python train.py --dataset="microscope photos of single blood and bone marrow cells" --horizontal_flip=true --translate=0.12 --num_classes=2 --drop_path=0.1 --widths=[192, 288, 432] --init="xavier_uniform" --residual_init="none" --optimizer="muon" --lr=0.022 --nesterov=true --adamw_lr_other_params=0.0015 --adamw_weight_decay_other_params=0.01
Rows from block 3, named by matrix and row number. Each number is 128 + 32 x the weight over the matrix's rms, rounded and kept within 0 to 255. All counts start at 0.
# convs1: 3x3 conv (model.blocks.3.convs.1.weight, 72x72x3x3), inputs 45-53, a 3x3 kernel for each
convs1.0 [157  88 123  95 119 173 156  98  94 127 133 140 120  60 106 171 207 157  96 121 132 120 160 168  99 157 127 115  92 110  75 146 101 163 147 115  85  92 117  94 139 150  63 135 128 116 134  78 145 133 175 163 105 174  75  91 184 115 128 177 100 111 111  86 113 210  91  89 188 105 119  95 130  49 159 103 139 103 136  83 133]
convs1.1 [178 123 143 175 105 153  91 130 148  83 141  94 165  97 155 161 141 152 139  79  95 132 109 164 140 163 205 130 166 155  73 162 121 123 119 148 163 140 118 111 105 144 103  75  68  84  82  61  38 138 104  63 132 149 101 101 110 137 161 123 119 167  83 149 185 128  59  72 102 116 119 126 125 186 135 171 117 147 207 118 172]
convs1.2 [113  90 120 116 131 149  65  92 101 153 144 136 148 163 141 126 135 144 157 145 153 133  74 164 141 108 164 168  91 146 148 110 122  93  97 119 112 113 176 120 137 190 115 130 184 175 129 148 141 150 153 107 105 167  67  95 132 142 152 150 143 139 151 109 167 162 137 120 149 105 149  97 168 159 112 147 124 152 125 127 120]
convs1.3 [ 68 146 186 145 103 106 182 157 110 101  77 192 107 101 123 179 110  96 191 143 142 137 172 136 164 116 155 136 118 177  36  81 129  60 102 184 167 108 172 113 121 121 145 106 125 124  97 122  80  89 122 137 102 136 173 138  74 165 109 133 172 176 170 123 141 148  72 136 110  93 101  62 212 108 140 133 131 169 139 149 111]
convs1.4 [115 171 141 115 131 102 125 151 150 172 159 159 131 115 131 155 159 125 128 126 119 125  82 156 104  87 159  96  54 152  84 155 155 134 141 154 173 144 133 103 139  76 171 154 119 153 137 101 147 152  88 156 180 143 125 129 100 174  92  72  83  80 113 148 106 167 112  31 184  72 148 151 119 137 179 133 144 148 135 144 182]
convs1.5 [151 163  94 102 144 132  62 123 163 135  77 106 129  80 161 147  95 158  92 124 164 100  65 167 141 147  79  47 105  87 104 140 147 105 189 158  98 115  52  88 174 159  56 134 137 187 168  65 177 213  65 129 134  68 101 130 195 181 106 145 119 146  82 124 135 144 150 153 123 118 214 121 160 125 167 131  96 154 121 132 153]
convs1.6 [137  97 113 145 116  98 153  86 141 145 172 122  94 117 145 156 116 150  78 146 187 156 158 103  97  82  82 151 122 155 101  95 135 133 148 149 116 144  97 134 162 122  93  81  81  84 132 162 141 154 149 110 117  98 186  77 159 129 152 139 126 155 108 144 183 137 170 124 188 136 148 145 190 138  88 106 115 114 167 183 142]
convs1.7 [141  81 119 137 118 108  66 123 117 154 150 113 113 146 139 113 128 151 103  96 188 116  83 125 158 142 110 113  97  91 113 145 137 103 153  77 171 137 171 129 139 115 112 101 162 120 150 101 169 111 186 166 101 120 176 137 133  42 142 118 144 103 132 149 164 184  91 115 156 113 117 124 178 153 157 140 163 105 112 140 171]
convs1.8 [ 74 138 192 161 107 151 132 156 213 120 129 113 133 130  57 131 173 125 163 118 115 106 156 148 101  95 172 146 134 138 160 114 149 166  52 108 113 168  82 116 156 128 123 147 130 138 110 121 132 119 111 190  93 147  98 132 197 143 109 141 133 164 172  61 121 174 151 202 121 116 147 121 148 144 115 104 107 137 130  98 104]
convs1.9 [131 122 157 120 127 113 150 115  53 104 134 103 146 133 106 120  95 148 133 133 152 136 170 139 124 138 105  98 124 147 151  84 108 156 124 115 126 119 127 106 157 126 137 166  93 141 144 132 119 100  67 103 174 112 158 123  95 128 202  63 151 183 100 146 122 118 127 150 112 115 174  68 114 157 149  78 137 132  80  85  92]
convs1.10 [129 103 126  46 139  86  90 152 110 126 145 115 107  93 113 137 127 118 101 161 141 175 134 117 140 174 104 172 178 150 203 154 126 124 121 128 114 105 156 162 122 140 116 130 142 156 126 125  99 127  81 134 121  87 152 156 105 170 150  56 122  63 177 107 157 141 125 170 113 154  70 101 116 169 118 142 136 167 159 111  75]
convs1.11 [100  78 123 142 114 126 110 100 155  90 106 139  98  85  90 115 154  61 145 139  88 115 131 128  97 114 139 127 124  65 135 173 105 114 132 120 140  88 161 103 146 156 100 145 158 195 155 181 141  84 113 160 109 158  60 126  97 116 106  71  46  96 167 135  93  59 115 107 128 127 115 151  65 142 101 106 104  86 128 116 115]
convs1.12 [108  94  96 181 110 135  90  86 106 143 130 113 118  82 159  57 160  74 107 135 128 112 143 104  94 143  93 155 164 182  79 106 129 103 120 121 155 158 133 134 146  75 204  63 163 135 135  86 166 160 124 185 130 131 119 152  81 103 119 184  99 169 118  94  94 131 116 122  98  89 136 123  97 143 152 145  85 143 144  73  98]
convs1.13 [111 152 178  97 123  88  74 134 164 142 170 152 179 129 124 174  80 195 102 118 128 140 109 114 120 136 126  65 141 122 202 113 153 108 137  98  88 122 121  91 106 108 118 148 132 145 161 137 112 134 168  88 142  55 138 131 135 134 100 119 191 113 136 105 117 101 158 134 152 183 148 184 113 141 128 146 131 138 106 107 182]
convs1.14 [170 144 118 119 172 110 126 146 131 169 143 157 171 106  82 100  60 116  78 110 108 106 146 128 158 108  99 124 130 117 178  93 122 208 138 132 106 139 200  83 172 174 155 114 122 128 128 182 130  64  80 115  75  90 219  99  88  96 103 168 156 113 102 219 110 119 177 166 178 167 186 126 189 168 173 131  99  90 162 163 115]
convs1.15 [157 158 118 130 190 116 101  94 143 182 118 161  67 136 151 106 121  73 149 159  69 147 110 154 145 118 159  89 110 138  95 141 165 137 156 166 142 148  85 160 133  84  91 160  81 159 134 140  95 145  99 156 110 149 131 115  71  86 143 133 145  61 130 136 110 119  49 131 139 103 135 124 104 164 108 101 127 192 122 144  98]
convs1.16 [162 128 125  97 129 202 133  99 149 100 154  93 111 173 126 107 113 103 168 122  74 202 132 196  64 211 129 121 138  97 115 121 124 127 108 128 177 147 126 119 122 154  87  92 145 121 132 134 111 126 175 160 135 103 155  62  46 182  65 149 122 172 107  56 157 121 116 143 118  56 147 111  94  91 116 130 197 164  86 154 113]
convs1.17 [136  79 136 104 113  90  92 103 164 138 185 155 144 151 164 132 111 186 134 135 152  87 130 146  83 127 168  79 131  95 157 153 139 157 135 122 138 127 110 127  80 151 103 208 171 110  71 106  85 114 135  38 165 107 149 149 131 157 143 199 138 107 128 114 136 135  95 150 105 108 119 121 143 105 124 122  81 154 139 180 144]
convs1.18 [102 131 160 197  86 138 159 106 117 141 153 133 168 117 111 135 119 190 103 151 128 185 137 117 145 102 103 114  99 155 112 125 134 101  97 141 109 160 129 149 145 153  68 126  99  96  89 201 120  97 196  96 139 138 176  95 100 176  90  85 193 155  93 148 123  83 100  94 112 124 149 142  89 135 124  92 150 146  74 136  93]
convs1.19 [148 141  98 153 130 100 172 134  81  45  99 110 126 122 164 174 144 125 142 153  62 124 112  85 148 131 107 179  59 147 110 142 123 125 120 125 141 154 118 150 127 170 187 133 109 111 104 184  97 109 164 137 106 150 101 129 129 127 145  74  87 141 120  86 110 169 147 190 106 139 179 178 128 117 132  98  97 110 115 105 129]
convs1.20 [ 82 142 129 135  75 141 105 114 148 136  75  88 118 193 136 144 151 118  95 165 154 125 147 128 105  59 141  86 107 167 139  90 145 141 134 157 144  94 144 120  95 125  87 108  93 155 205 116 134 147 179  61 109 116 155 152  71 140 168 123  91 104 143  94 154 121 116  99 159  40 131 150 142 112 124 109 103 104 121  93 111]
convs1.21 [159 128 157 109 126 157 115 149 173 153 141  95 139  84 159 160 174 135 121 120 147  96 150 173 155  92 147 168 126 114 137 111 113 107  79 130  70  71  86  86 162 109 152  94 168 151 157 186  94 147  88 157 101 155 134  79 163  82  95 152 107 154  90 147 105 136 129  78 161 114 201 132 146 144 118 114 132 156 128 140 118]
convs1.22 [160 213 191 220 124 100 131 168 124 161 108 105 103 192 127 172 164 101 109  98 145 107 109 134 161 118 137 139 167  99 193 209  92 148 188 132 173 131 145 170 122 148  93 148 148 136 166 152 126 174  66 121 160 164  82  84 104  79 110 129  92  95 156 131 168 114  94 138 133  89 121  28 108 106 152 113 162 135  91 127 139]
convs1.23 [109  99  81 157 109 115 169 122 144 158 138 143 150  96 125 102  75 176 189 134  60 154 136  97 139 141 154 170 137 135 126 141  81 105 125  93  82 100 136 117 162 157 135 143 156 110 170 158  90  88  90 141 129 154  95  98  93 116 185 107  59 124 145  86 144  76 179 159 128 177 163  57  47  88 140 142  37  71  88  80  82]
convs1.24 [125 118  77 115 135 191 129 210 180 126 116 100 121 145  89 118  55 120  76 150  99 190 152  82  99  98 111 111 143  92  65  88 161 134 134 126  86  79 154  93  80 190 149 120 131 186 168  91 129 149 160 163 122 113 107 123 155 117 142 103 111 181 128 186 130 147 120 142  69  99 127  74 148 145  68 112 139  84  82 157 168]
convs1.25 [121 116 146 118 119  92  82 139  73 144 132 107 119 143 120 104  68 134 109 127 111  81  44 110  75 155 129 108 185 117 121 180 182 154 132 150  65 108  97  91 126 104 110 135  76 121  78 157 152 108 102 145 132  60  69  85 148  95 142 153  58 146 137 119 101 127 141 123  84 106 141 153 104 159 148  98 108 145 120 154 129]
convs1.26 [ 99 155  72 145 181 127 129 165 104 137  78 112 132 126 128  88 114 104 135  90 166 124 127 128 164 113 143 140 162 156 109  94 129 120 110 171  71  80 151 111 101 167 138  78  70  93  70 189 144 158 110 116 125 118 125 114 160 146 131 174 134 102 132  88 127 121  90 125 163 155  95 123 138 108 157 116 146 121 176  91 123]
convs1.27 [104 142 155  98 123 140 130 163 124 134 208  77 105 121 138 147  70 156 133 167 102  89  71 165 172 120 134 179 172 111 130  83  83  82  82  79 196 141  84 154 121 160 159 116 173 122 122 125 138 102 133 105 166 144 132 144 138 181 113 127 119 108 103 140 154 147 159 175 132 108  60  79 105 152 142 175 132 139  87  85  93]
convs1.28 [123 190 147 110  70 113 103 121 134 104 110 143 101 160 129 111 154 186  98 105 133 163 193 113 151 101 100  74 161 111  63 159  85  85 120 118 144 177 169 124 110 151 102 173 119 119 102 137 138 160 179 139 103 160 184  53 166 139 109 117 142 114 114 173  81 122 179 163 129 160 132  65 144 159 106 120 184 151 157 101 112]
convs1.29 [140 105 157 200 134 142 172 123  90 172 173  96 108  89  84  98 101  90  82 135 113  93 104 125 118  72 121 114 140 103 120 105 130 137 108 111 109 145 156 111 103 171  61 107 109  75 121 116 149  84 122 148 156 154 188 150 123  67 152 122 118 114 134 100 173 164 154 128 175 152 140 125 110 117 134 136 127 132 114 117 107]
convs1.30 [140  86 158  82 120 125 185 154 139 123 152  87 122 126 122 161 143  82 138 129 169  68 117 157  81 108  68 159  92 160  88 109 137 119 117 125 162 120 106 108 155 129 112  80  96 102 159  73 104 195  88 151 111 103 169 164 165  71 128 130  53 123 117 133 160 176 105 105 115  78 115 111 143 132  98 150 126 155 143 146  73]
convs1.31 [164 135 137  96 118 178 154 161 115 104 160 110  83  88 107  92 129 140 128 156 129 156 114  95 116 130  62 166 147 145 168  74 129 142 140 112 123  51 148  97 100 144 117 151 117  84  78 137 167 126 130 155 149 123 101 176 101 156 144 149 150 166 142 105  97 120 100  91 138 129 155 128  80 109 123 112 140 137 129  85 118]
convs1.32 [123  82 122 196  95  83 127  78 114 112 115 105 172 197 158 154 134 117 137 209 134  99 162  74  80 133 105 190 123 109 137 102 203 126 104  82  73  80 133 108 165 132 101 109  93 105 164 167 185 155 120 133 159 158 134 163  57 169 104 121  90 150 157 109 106  92 121 117 154 110 142 130 128  77 153 183 149 117 151 187 154]
convs1.33 [ 82 119 149  98 165 106  67 131  86 166 131 134 158 124 133 156 129 172 117 108 123 128 112 121 139 135 155  96 115 148 113 136  71  99 103 110 114 170 150 177 135 157 165 150 151  88 150  93 120  95 110  61 120  92 138 163 131 163 107 128 149 125 163 148 156 145 161  56 149 189 107 202 140 135 186 168  96 127 136  89 135]
convs1.34 [100 145 157 159 164  99 162 108 141 130 146 130 149 115 120 123  45  86 155 149 132 212 159 108 126 119  88  83 126 156 171 149 139 108  94 156 162 136 132  88 107 118  67 170 122 134 141 157  95 123 162 169 113 117 124  94  99 138 142 113 173  92 127 104  93  65 171 121 159 152 128  86 113 100 127 144 205 158  82  50 123]
convs1.35 [125 149 108 159 202  97 105 159 145 118 135 138 144 108 183 144 150 203 141 111 105 113 130 182 130 138 106 157  52 161 118  98 131 116 159 131 143 149 154 116 141 155 121 136 109 197  96 209 148  91 148 180 120 151  88  90 106  88  99 126  80 105 100  45 102  39 151 122  67 101  99  83 119  60  85 137 103 130 144 139 143]
convs1.36 [ 95  74  61 154 124 126 175 118 121 122  97 118 139 160  35 140  65  88 120 161 133 108 102 128  86 130 107 102 104 100 124 110 118 127 146 125 149 202 159 163 182 177 125 105  94 121  82  94 137 129  91 139 133 148  83 128  80  99 158 158  80 145 135  51 142 131  78 128 128 101 119 127 121 126 108  60  76 134 148 113 160]
convs1.37 [ 81 145 110 122 109 141 107  79 178  99 135 132  94  75 156  88 190 124  93  95 151 147 159  94 121 138 108  36 124 128  69 118 172 108 137 119 114  87 140 135 124 136 161 115 145 146 237 125 169 221  90 146 140 109 193 128 159 136 123 149 163 149 150 122 115 169  77 129 139 147 157 162 142 135 121  99 106 167  87 155 122]
convs1.38 [231 106  66 112 155 131 123 130 132  94 166 112 136  86 130 164 109 125  93 107  76 158 128 116 111 110  66 138  68  35 109  90 135  97  88  88 199  87 111 166 111 149 136 182 146 134 129 115 131 146 138 126 174 111 119 145 142 132 115 128 107 128 155 110  49  76 120 144 140  99 208 139 135 107 135 143 123 119 125 130 104]
convs1.39 [ 55 112 150 105 147 114  74 191 141 133 169 142  94 182  79 128  90 181 119 141 115 141 110 168 147 114 146  67 150 200  75 178 139 118  85 178 105 111  59 181 145 101 140 123 164 125 135 116 133 126 114 158 154 108 133 120 179 163 132 130 141 117 131 102 151 120 167 145 167  77 115 145 103 114 121 138 140  84  60  87 131]
convs1.40 [126 158 183 108 122 178 102 139 170 119 109 148 127 150 136  73  84 140  92 142 170  73  83 115 185 143 128 120 137 132 200 139 149  99 141  55  99 146 128 157 139 157 154 135  63 172 133  60 140  83  75 109  98 121 130 138  98  83 107 151  79 146  92 174 136 121 128 160 168 134 124 110 123  96 149 137 192 125  85 110 106]
convs1.41 [170 113 121 174  81  47 200 160 153 158 136 141 119  90  69 122  55  92 105 107 109 124 126 108 155 115  81  97 115 132  74 144 101 213 105 128  63 129 171 152 184 150 130  94  63 152  92 100 126 146 107  76 145  44 149 116 134  97 141 192  90 166 158 114  99 112 109 137 130 132 117 132  92 160 105 121 129 137  51 142 123]
convs1.42 [119  95 116 142 128 163 141  95 125  63 124 167 107  89 190 124 136 145 144  99 155  87  71 156 107 122 186 200 154 111 169  73 112 176 110 122  79 128  63 130 100 134 161 109  91 121 151 102 109 120 135  74 149 144 131 200 130 125 142 149 139 140 144 118 138  81  70 138 164 133 111 122 108  62 135  79 102 141 116 158 130]
convs1.43 [166 176 132 124 114 163  91 100 137 164 140 129 115 165 157 122 168  82 101 130 218 135 138 137  95 206 151 123 105 150 110 152 137 111 158 121 175 112 132 124  85  87 111  95 154 105 184  98 128 136  88 131  86 159 155 117 133 168 165 136 111 111  85  58 128 161 140  97 144  96 152 239 146  76 145 118 130 175  73 101 117]
convs1.44 [154 140 130 127 125 137  57 148 130 200 124 140  67  95 133 108 175 121 189 109 143 111  74 122 117 151 130 134 100 112 128 129 210 115 167 134 127 107 105  48 104 157 134 123  83 107 103 174 162 152  91 114 159  82 199 145 107 127  91 117 134 173 122 147 152 157 113  98 122 211 133 149 141 140 149 142  96 121  95 107 156]
convs1.45 [106 177 169 146 118 171 123 146 122 162 154 204 104 137 140 101 105  94 100 151 194 164 137 122  86 164  76 162 106 111 175 149  59 159 131 118 143  77 105 117 164 134 100 126 133  96 150 123  41 117 157  99 142 133 147 185 231 105 111 149 107  84 144 108 182 184 130 137  94 105 163 189  78 138 182  90 108  99  89 143  82]
convs1.46 [123 115 123 131 121 124 153 111  99  49 152 132 109  88 101 110 143 137 141 143  99 101 118 158 106  69 127  97 138 156 136 203 146 179  70 126 143 116 114 139 140 140  20  70  94 120  93  72  85 116  93 135 107  90 132 132 107 183 143 194 143  97 133 141 191 172 157 101 108 117  69 162  72 106 153 151 125 122 151 165 175]
convs1.47 [119 134 116  78  93 109 121  60 156 129 162 112  58 119 126 122 143  83 118 124 110 164 145 118  97 199 206 125 156  96 140 179 100 111 111  95  82 184 142  74 233 144  93  93 130 139  97  80 143 168 128  70 133 102 131 146 126 105 193 161 168 130 107 125 145 111 126 139 117 173 118  95 160 137 139  90 113 116 164 164 153]
convs1.48 [ 66 119 136  94 141 168  95 109 154 142 149 151 134 122 133 137 122 150  84 132 109 102 116  89 140 119 174 134 117 127 188 103  97 112  99  68 103 133 165  58 152 102 156 118 109 102  95 167 149 100 161 110  93 127 134 153 129 143 114 134 131 155 149  84 131 147 117 141 131 119 101 135 126 156 105  97 139 117 173 141 134]
convs1.49 [126 140  96 140  95 125 184 124 106 145 114  72 133 101  91  84 118  75  91 156 134  98 122 127  94 154  51 101 150 174  92 143 142 113 127 166 151 124  90 167 106  98 107 101 110 186  95  52 157 108  30 147 168  76  93 142 158 129 117 134 115 162 207 140 116 155 146 157 144 110 121 136 137 118 114 111 113 136 115 138  38]
convs1.50 [177 148  73 141  86 176 118  99 164 113 105 101 110 150 150 102 111 147 186 176  97 129 146  85 146 105 157 196 167 114 132 173 149 104 191  92  68 168  62  87 159  70 135  78  81  63 150 123 116 202 103 115  83 141 196 176  96 113 114 107 149 141 132 201 185 179 150 173  98 144 136 163 140 143 139  88 118 106 139 121 106]
convs1.51 [172  90  93 102 141  83  96 113  75  91 141 101  98 139 135 150 135 131 106 146 137 106 177  91 152 123 103  45  96 176 107 176 140  73  76 166 118 174 108 134 108 201  47 105 112 166 154 192 165 134 103 138  64  95 110 133 101 106 100 153 156 116 141  94  98 137  87 148 137  47 148 149 111 152 106 110 142 169 158 131  90]
convs1.52 [ 79 126 153 141 127  18 101 145 130 156  87  73 118  89 150  79 143 113 127 155 114 126 101 130 149  82  81 180 103 114 138 139 143 122 142 129 113 122 132  90 147 147 134 132 110 162 118 108 113 153 114  98 181 117 140 166 139 100 146 181 118 176  95 105  71 119 107 204 132 171 185 123 126 100 114 116 127 120 126 131 109]
convs1.53 [168 155  89 162  96 129 206 220 128  98  59 139 139 119 113 213 138  97 145 136 101 164 144 102 153 128 150 113 112  81 110  73  60 134 108 146  86 136  77 137  96 161 162 148 195 124 121 137 111 144  86 166 122 104 127 140 154 158 180 140 171  99 109 114  85  91 107 120 103 177 106 104 129  87 121  92 161 105 149 126 126]
convs1.54 [150 125 163 146 127 146 122 115 166 153 101  80 135 162  99 118 136 115 145 123 126 160 149 127 183 111 136  98  98 210  97 117 180 118 109 121 125 143 100 109 141 112 140  63  92 152 134 176 164 121 136 127 106 116 149 108 115 141 147 163 152  99 138  99 128 141 130 154 133 162 119 141 143 100 128  88 122 122 133 153 123]
convs1.55 [103 101 122 172  92 138 161  79 151 131 123 146 135  71 165 162 143 195 168 179 166 104 103 117 132 100 128 130 114  90 162 100 187 132 111  99 182 134 150 146 141 134 136 127 153 100 152  78 112 177 101  78 121  50 105 158 116  89 117 180 141 118 125 114 133 167 144 113 161 161 123 198 166 132 178 103  53 122 173 158 151]
convs1.56 [134  78 134 175 127 111 121 148 158 113 102 187  99  79 137 147 120 160 169 153  98 136 164 196 136  94 152 138 182 153 150  95 125  96 160 120 110 112 148 149 112 116 133 144 151 109 148 155 123 113 145 118  95 195 161 201  91 137  93 167 168 160 128 133 185 185 106 104 223 177  90 124 188 167 180  96 110 187 144 123 105]
convs1.57 [142 163 166 122 151 158 128  86 121 157  80  91 105 114 118 130 122 107 155  93 133 149 106 153 160 130 146 102 137 127  93 149  87  58  98 148  88 127 132 177 141  70 135  90 145 125  92 167 153  83 142 136 120  79  85  58 199 163 104 194  93  54 122 203 171 160 138 112  82 189 125 129 227 149  83 153 125  50 103 136 187]
convs1.58 [121  78 154 107 147 103 170 158 117 170 142  69 145 146 151  95  84 108  99 140 117 136 157 104  93 118  84 118  91 107 113 138 136 125 144  80 143 156 141 119 136 192 170 166 113 157 178 171 175 132 176 133  75 165 147 132  81  99 116 109 141 161  94  95 150  98  94 118 133 125 144 104 125  72 112 110 108 120 152 137  83]
convs1.59 [113 113 110 149 177 130 107  63 126 126 118 138 128 198 162 189 129 132 103 131 150 116  81  99 180 165 121 149 140 140 133  97 144 101  95  72 176 129 146  86  98 151 167  97 149  89 117 130 133 154 113  88 115  75 141 120 147 170 147 121 174 127 148 113 133 128 147 105 144  96  63 152 143 137 139 113 170 173 177 125 124]
convs1.60 [171 128 168  93  96 190  93  96 162 114  72  97  88 141 137 129 111  87 136 169 109 117 130 112 105 137 142 137 152 141 131 119 140 137 115  92 152 155  97 112 136 164 130 144 155 124 123 135 152 174  48 156 125 153  44 138 121 174  83  91 132  96 152 143 126 159 160 102 144 102 127 143  92 181 122  86 144 136  87  99 125]
convs1.61 [130 181 163 136 177 114 138 173  81 189 132  95 112 102  99 141 114 205 130  84 177 128 103 110 123 167  75 209  87  90 135 111 171 146 127 132 114 104  89  96  77 102 160 152 101  84  81 123  93 165  97 131  70 126 179 167 104  94  86 153 129 144 152 228 159 166 175  41 204 127 198 167 151 131  80 145 147 105 150 129 205]
convs1.62 [114 142 135  87  91 175  93 119 162 156 162  75 144 160 142 191 195 151 165 102 201 105 150 140 147 100 203 147 135 159 134 153 178  70 118 128 104 126 136 110 138 138 102 116 102 129 149  96 160 106 150 169 143 131 107 106  63  99 178 117 118 121  60 111 121  62 104  95 112 123  86  70 130  97 120 174 172 131 167 140 119]
convs1.63 [116 104 114 135 147 183 146 221 134 133 176 158 105 126 182  88 115 104 109 202 160 155 164 121  73 100 147 177 115 104 151 111 104 194 121 103  64 130 119 126 160 139 108  91 141 134 130 107 168  75  87 176 166 110  87  91  95  65 185 170 100  78 133 100 121 112 110  94 129  75 177 103  78 100  61 136 144  74 129 120 103]
convs1.64 [129 171 127 141 132 188  72  73  92 195 141 151 175 146 143 147 135 164 149 152 129 141 124 131 139 128  95  99 185 134  92 130 127 168 127 111 144 137 102 105  85  97  74 164 173 149  91 131 109 177 169 118 137  96 190 170  91 160 141 109 119 112  96 134 160 134 146 139 118 141 143  95 143 166 115 153  98 153 179 145 125]
convs1.65 [160 174 134 133 132 166  97 141 150 139 162  99 106 121 137 140 162 148 156 132 172 112 103 104 133  99 160 105 135  68 114  97 137 202 145 180 154 151 178 130  79 108  33  67 106 129 103 154 126 157 127 101 142 112 116 146 173 129 161 115 146  79  70 103 183 162 198 165 103 135 133 127 117 128 125  99 112 100 108 107 112]
convs1.66 [102 194  80 126 129  97 119 113 147 104  72 110 112 133  86 100  86 100 128 113 138 132  75  93  94 121 131  72 148 116  95 147 139  92  74 174 113 125  94 148 150 195 188 170 165 170 138 108  91 138  85 146  91 135 130 120 109 135 131 112 123 109 117 123 111  33 157 117 180 101 136  57 104 110 131 127 159 146 128 130 115]
convs1.67 [ 73 108 131  89 128 134 128  95 155  96 159 145 123 122 117 133  81  91 163 102 104  92 128 110 150 118 114 120 146 102 147 153 127 141 129  97 194 141  80 155 144 113 115  45  65  85 180 133  91 135 153 130 101 153 113 160 115 191  97  80 153  98 139 126 148 140 145 117 110 194 147  98  81 126 179 120  73 152 118 144 127]
convs1.68 [137 137 120 107 138 156 111 121  61 111 134  99  95  70 127 126 122  97 130 150 118 119 145 110 123 160 124  84 147 148  93 141 117 155  88 149 134 151 139 141 128 176 110 180 128 135  99  60  93 124 122 113 159 109 132 138 139  69 165 133 101 143 127 131 153 146  96 121 139 197 171 134  56 121 174 100 118 102 117 107 165]
convs1.69 [ 71 106 139 110  91 133 182 118 147  95 133 205 119 118 137 136 101  83 199 143  95 132 128 136 105 136 140 117  77 146  84 197 138 104  45  96 176 182 156 216  70 161 186 125 158  74 101  68 118 139 140 119 168 107 190 168  96 131 174  82  90  80 162 134 155 167 139 122 125 130  60 145 116 142 159 145 131  60 152  79 162]
convs1.70 [171 132 113  40  94 144 144 144 143 150 178 105 160 106  80  88 148 161 134 164 119 152 191 148 108  80  77 117 126 115 164 172  96 130 172 131 117 186 124  83 174 104  57  61  67 115 127 122 144  77 146 123 107 142 102  78 144 107 129 151 129 174 140 170 169 157  97 130 126 125 138 106 198 129 108 186  38 134 143 187 139]
convs1.71 [137 104 108 102 170 106 128 130 121 134  98 103 129 114 142 103 104 121 124  37 116 153 163 133 130 109 168 103 104  92 146 104 165 116  93 150 107 134 140 132 110 114 166 136 147  84  90 153 194  75 120 144  98 166  62 111  90 168 136  93 122 153  95 122 134 140  99 153 115 131 147 124 118 135  77  97 177 154 101 141 122]