config.toml
grayscale = true
horizontal_flip = true
drop_path = 0.1
loss = "cross_entropy"
optimizer = "muon"
Rows from block 4 of a small image classifier, named by matrix and row number. Rows with one number belong to one channel. Each number is 500 + 50 x the weight over its row's rms, rounded and kept within 0 to 999. All counts start at 0. Numbers have three digits each. After the name is the row's rms in percent of the matrix's.
After each channel's rows are labels from the 100 images, of 14848, where the channel reaches its highest value: "responds to" is what is common among them. Only what is clearly more common there than usual is listed. The data: microscope photos of single blood and bone marrow cells. In brackets: how many of the 100.
# convs1: 3x3 conv (model.blocks.4.convs.1.weight, 72x72x3x3, each kernel summed), inputs 0-71
# convs2: expand pointwise conv (model.blocks.4.convs.2.weight, 288x72x1x1, transposed), outputs 0-47

convs1.23 168:490499526567520585447520549502472506603475537579475467521560559523566550499431469432502469482587499572402535490520548487483605419406443498546436468543562505580446464539533513456433532559530562562487489559545538545541
convs2.23 098:455443565441551534526529555491556520545487420428557616523563548512475491538375452492444459540489518495542538464429498445572417474504477512495492
responds to: cell type: lymphocyte (47); smear: peripheral blood (37)

convs1.37 143:563542496536511498499548538481457572505385521470493522502477392434532488536559420473557493481577526526422387425485513483411526537433606506506528459492595587423395495470512522515544506492475490451526465552542438542508
convs2.37 098:472543509564541538512617479505566583442449470446473454431498580452511436516514482516557516521509586416473463555483503495469508486580585487522540
responds to: cell type: lymphocyte (56)

convs1.53 095:430494449558469423507499391600491526522389483383541422519491496491494499472536622537516506482524502480488524472394485441515494550432486594468514558447507556502467526466448498501489544520354486468506531461417482482506
convs2.53 096:487536536480495513491536430496517530509522589502454539487526529538443490544493531563565550544510468437540497481496447447487475461560450464591518
responds to: cell type: lymphocyte (43)

convs1.59 089:512468474549514395483545558491576529425474528553500511516401507521501544446564485479514471466451575466471419472485574417424444505430411449484526566442535506470469528497487582615466476496487582617494410520519462495481
convs2.59 094:433428508459420524549525492468513559569527531483452522499484375476543591511508506489468497549487500535550514483508462476459516438390510446491525
responds to: smear: peripheral blood (100); cell type: segmented neutrophil (52)

convs1.42 091:571582495437581509550492444533552529596445569406498474582480431502519607469523586489605441471563496504425503441544564519557494516519537578469480488473530557527416541499538480519537483475489558470535490456538404555518
convs2.42 104:552438588573502507415460483440524471511525475528481470535505554483437503545515544511484538367533553588498515543465528473449505528388521505426635
responds to: cell type: segmented neutrophil (48)

convs1.48 085:568532481525543491527445557644525524578543437417468521526555570428514498517510476630429545393522466467526513445538534524457526472463474510488453485570535456572472483489551460479591510527524463516577511474436388492498
convs2.48 103:506490541423522521476599553496571563380462455448449409471517522530450489507451539559481428600426464461553566434503484477565431439452535514434566
responds to: smear: peripheral blood (96); cell type: segmented neutrophil (58)

convs1.38 099:493552499474504609457464617449502499507475407512548500485536491548410534526418516465526463563555448578406518532541482578458393490570436418526419504483476436511445495523405480498418528501513538587505449528514496493532
convs2.38 099:514417464543412461556464481422502502520541482566480478478499396460461558398479531541497441385505517554485480386387386485520515520523428497493416
responds to: cell type: lymphocyte (35)

convs1.35 099:466503419530470578509509494403577550567446497431448447479509478454382488520497468507496495524483446493444502421563515574467469512553507488479444464535493431421486474402494387504572454503519516490448540599378492443466
convs2.35 099:499393366512457483495447480446581471467532501460549478492562543523475515585442537459483432554508547526456463372560453489373545515435555487538488
responds to: cell type: lymphocyte (41)

convs1.5 103:509496497489551506410451536515441547492425512452525508528645535467461581537515458506573454558504505481477600490573502493513499508381506547592397419449522461518430521448542448529447441529436587492483492553475480466555
convs2.5 093:545493541465546590594489480503512505494538559457530529509592490476529482550469553570505511567486396381470439524463429594533462449571451449482620
responds to: cell type: segmented neutrophil (67)

convs1.40 106:481536513612502452442553600526411431472471487450504435532576520498502452443530431469481494521569528466505543514478508443466435427485485613526524519457467472579428473612475485560541489499452409479499603419464463526531
convs2.40 099:552590559487491628540518444503449536519505489537509470456594515433598520474444486605440530577543438496503506523458468445418551542500549498449432
responds to: cell type: erythroblast (38)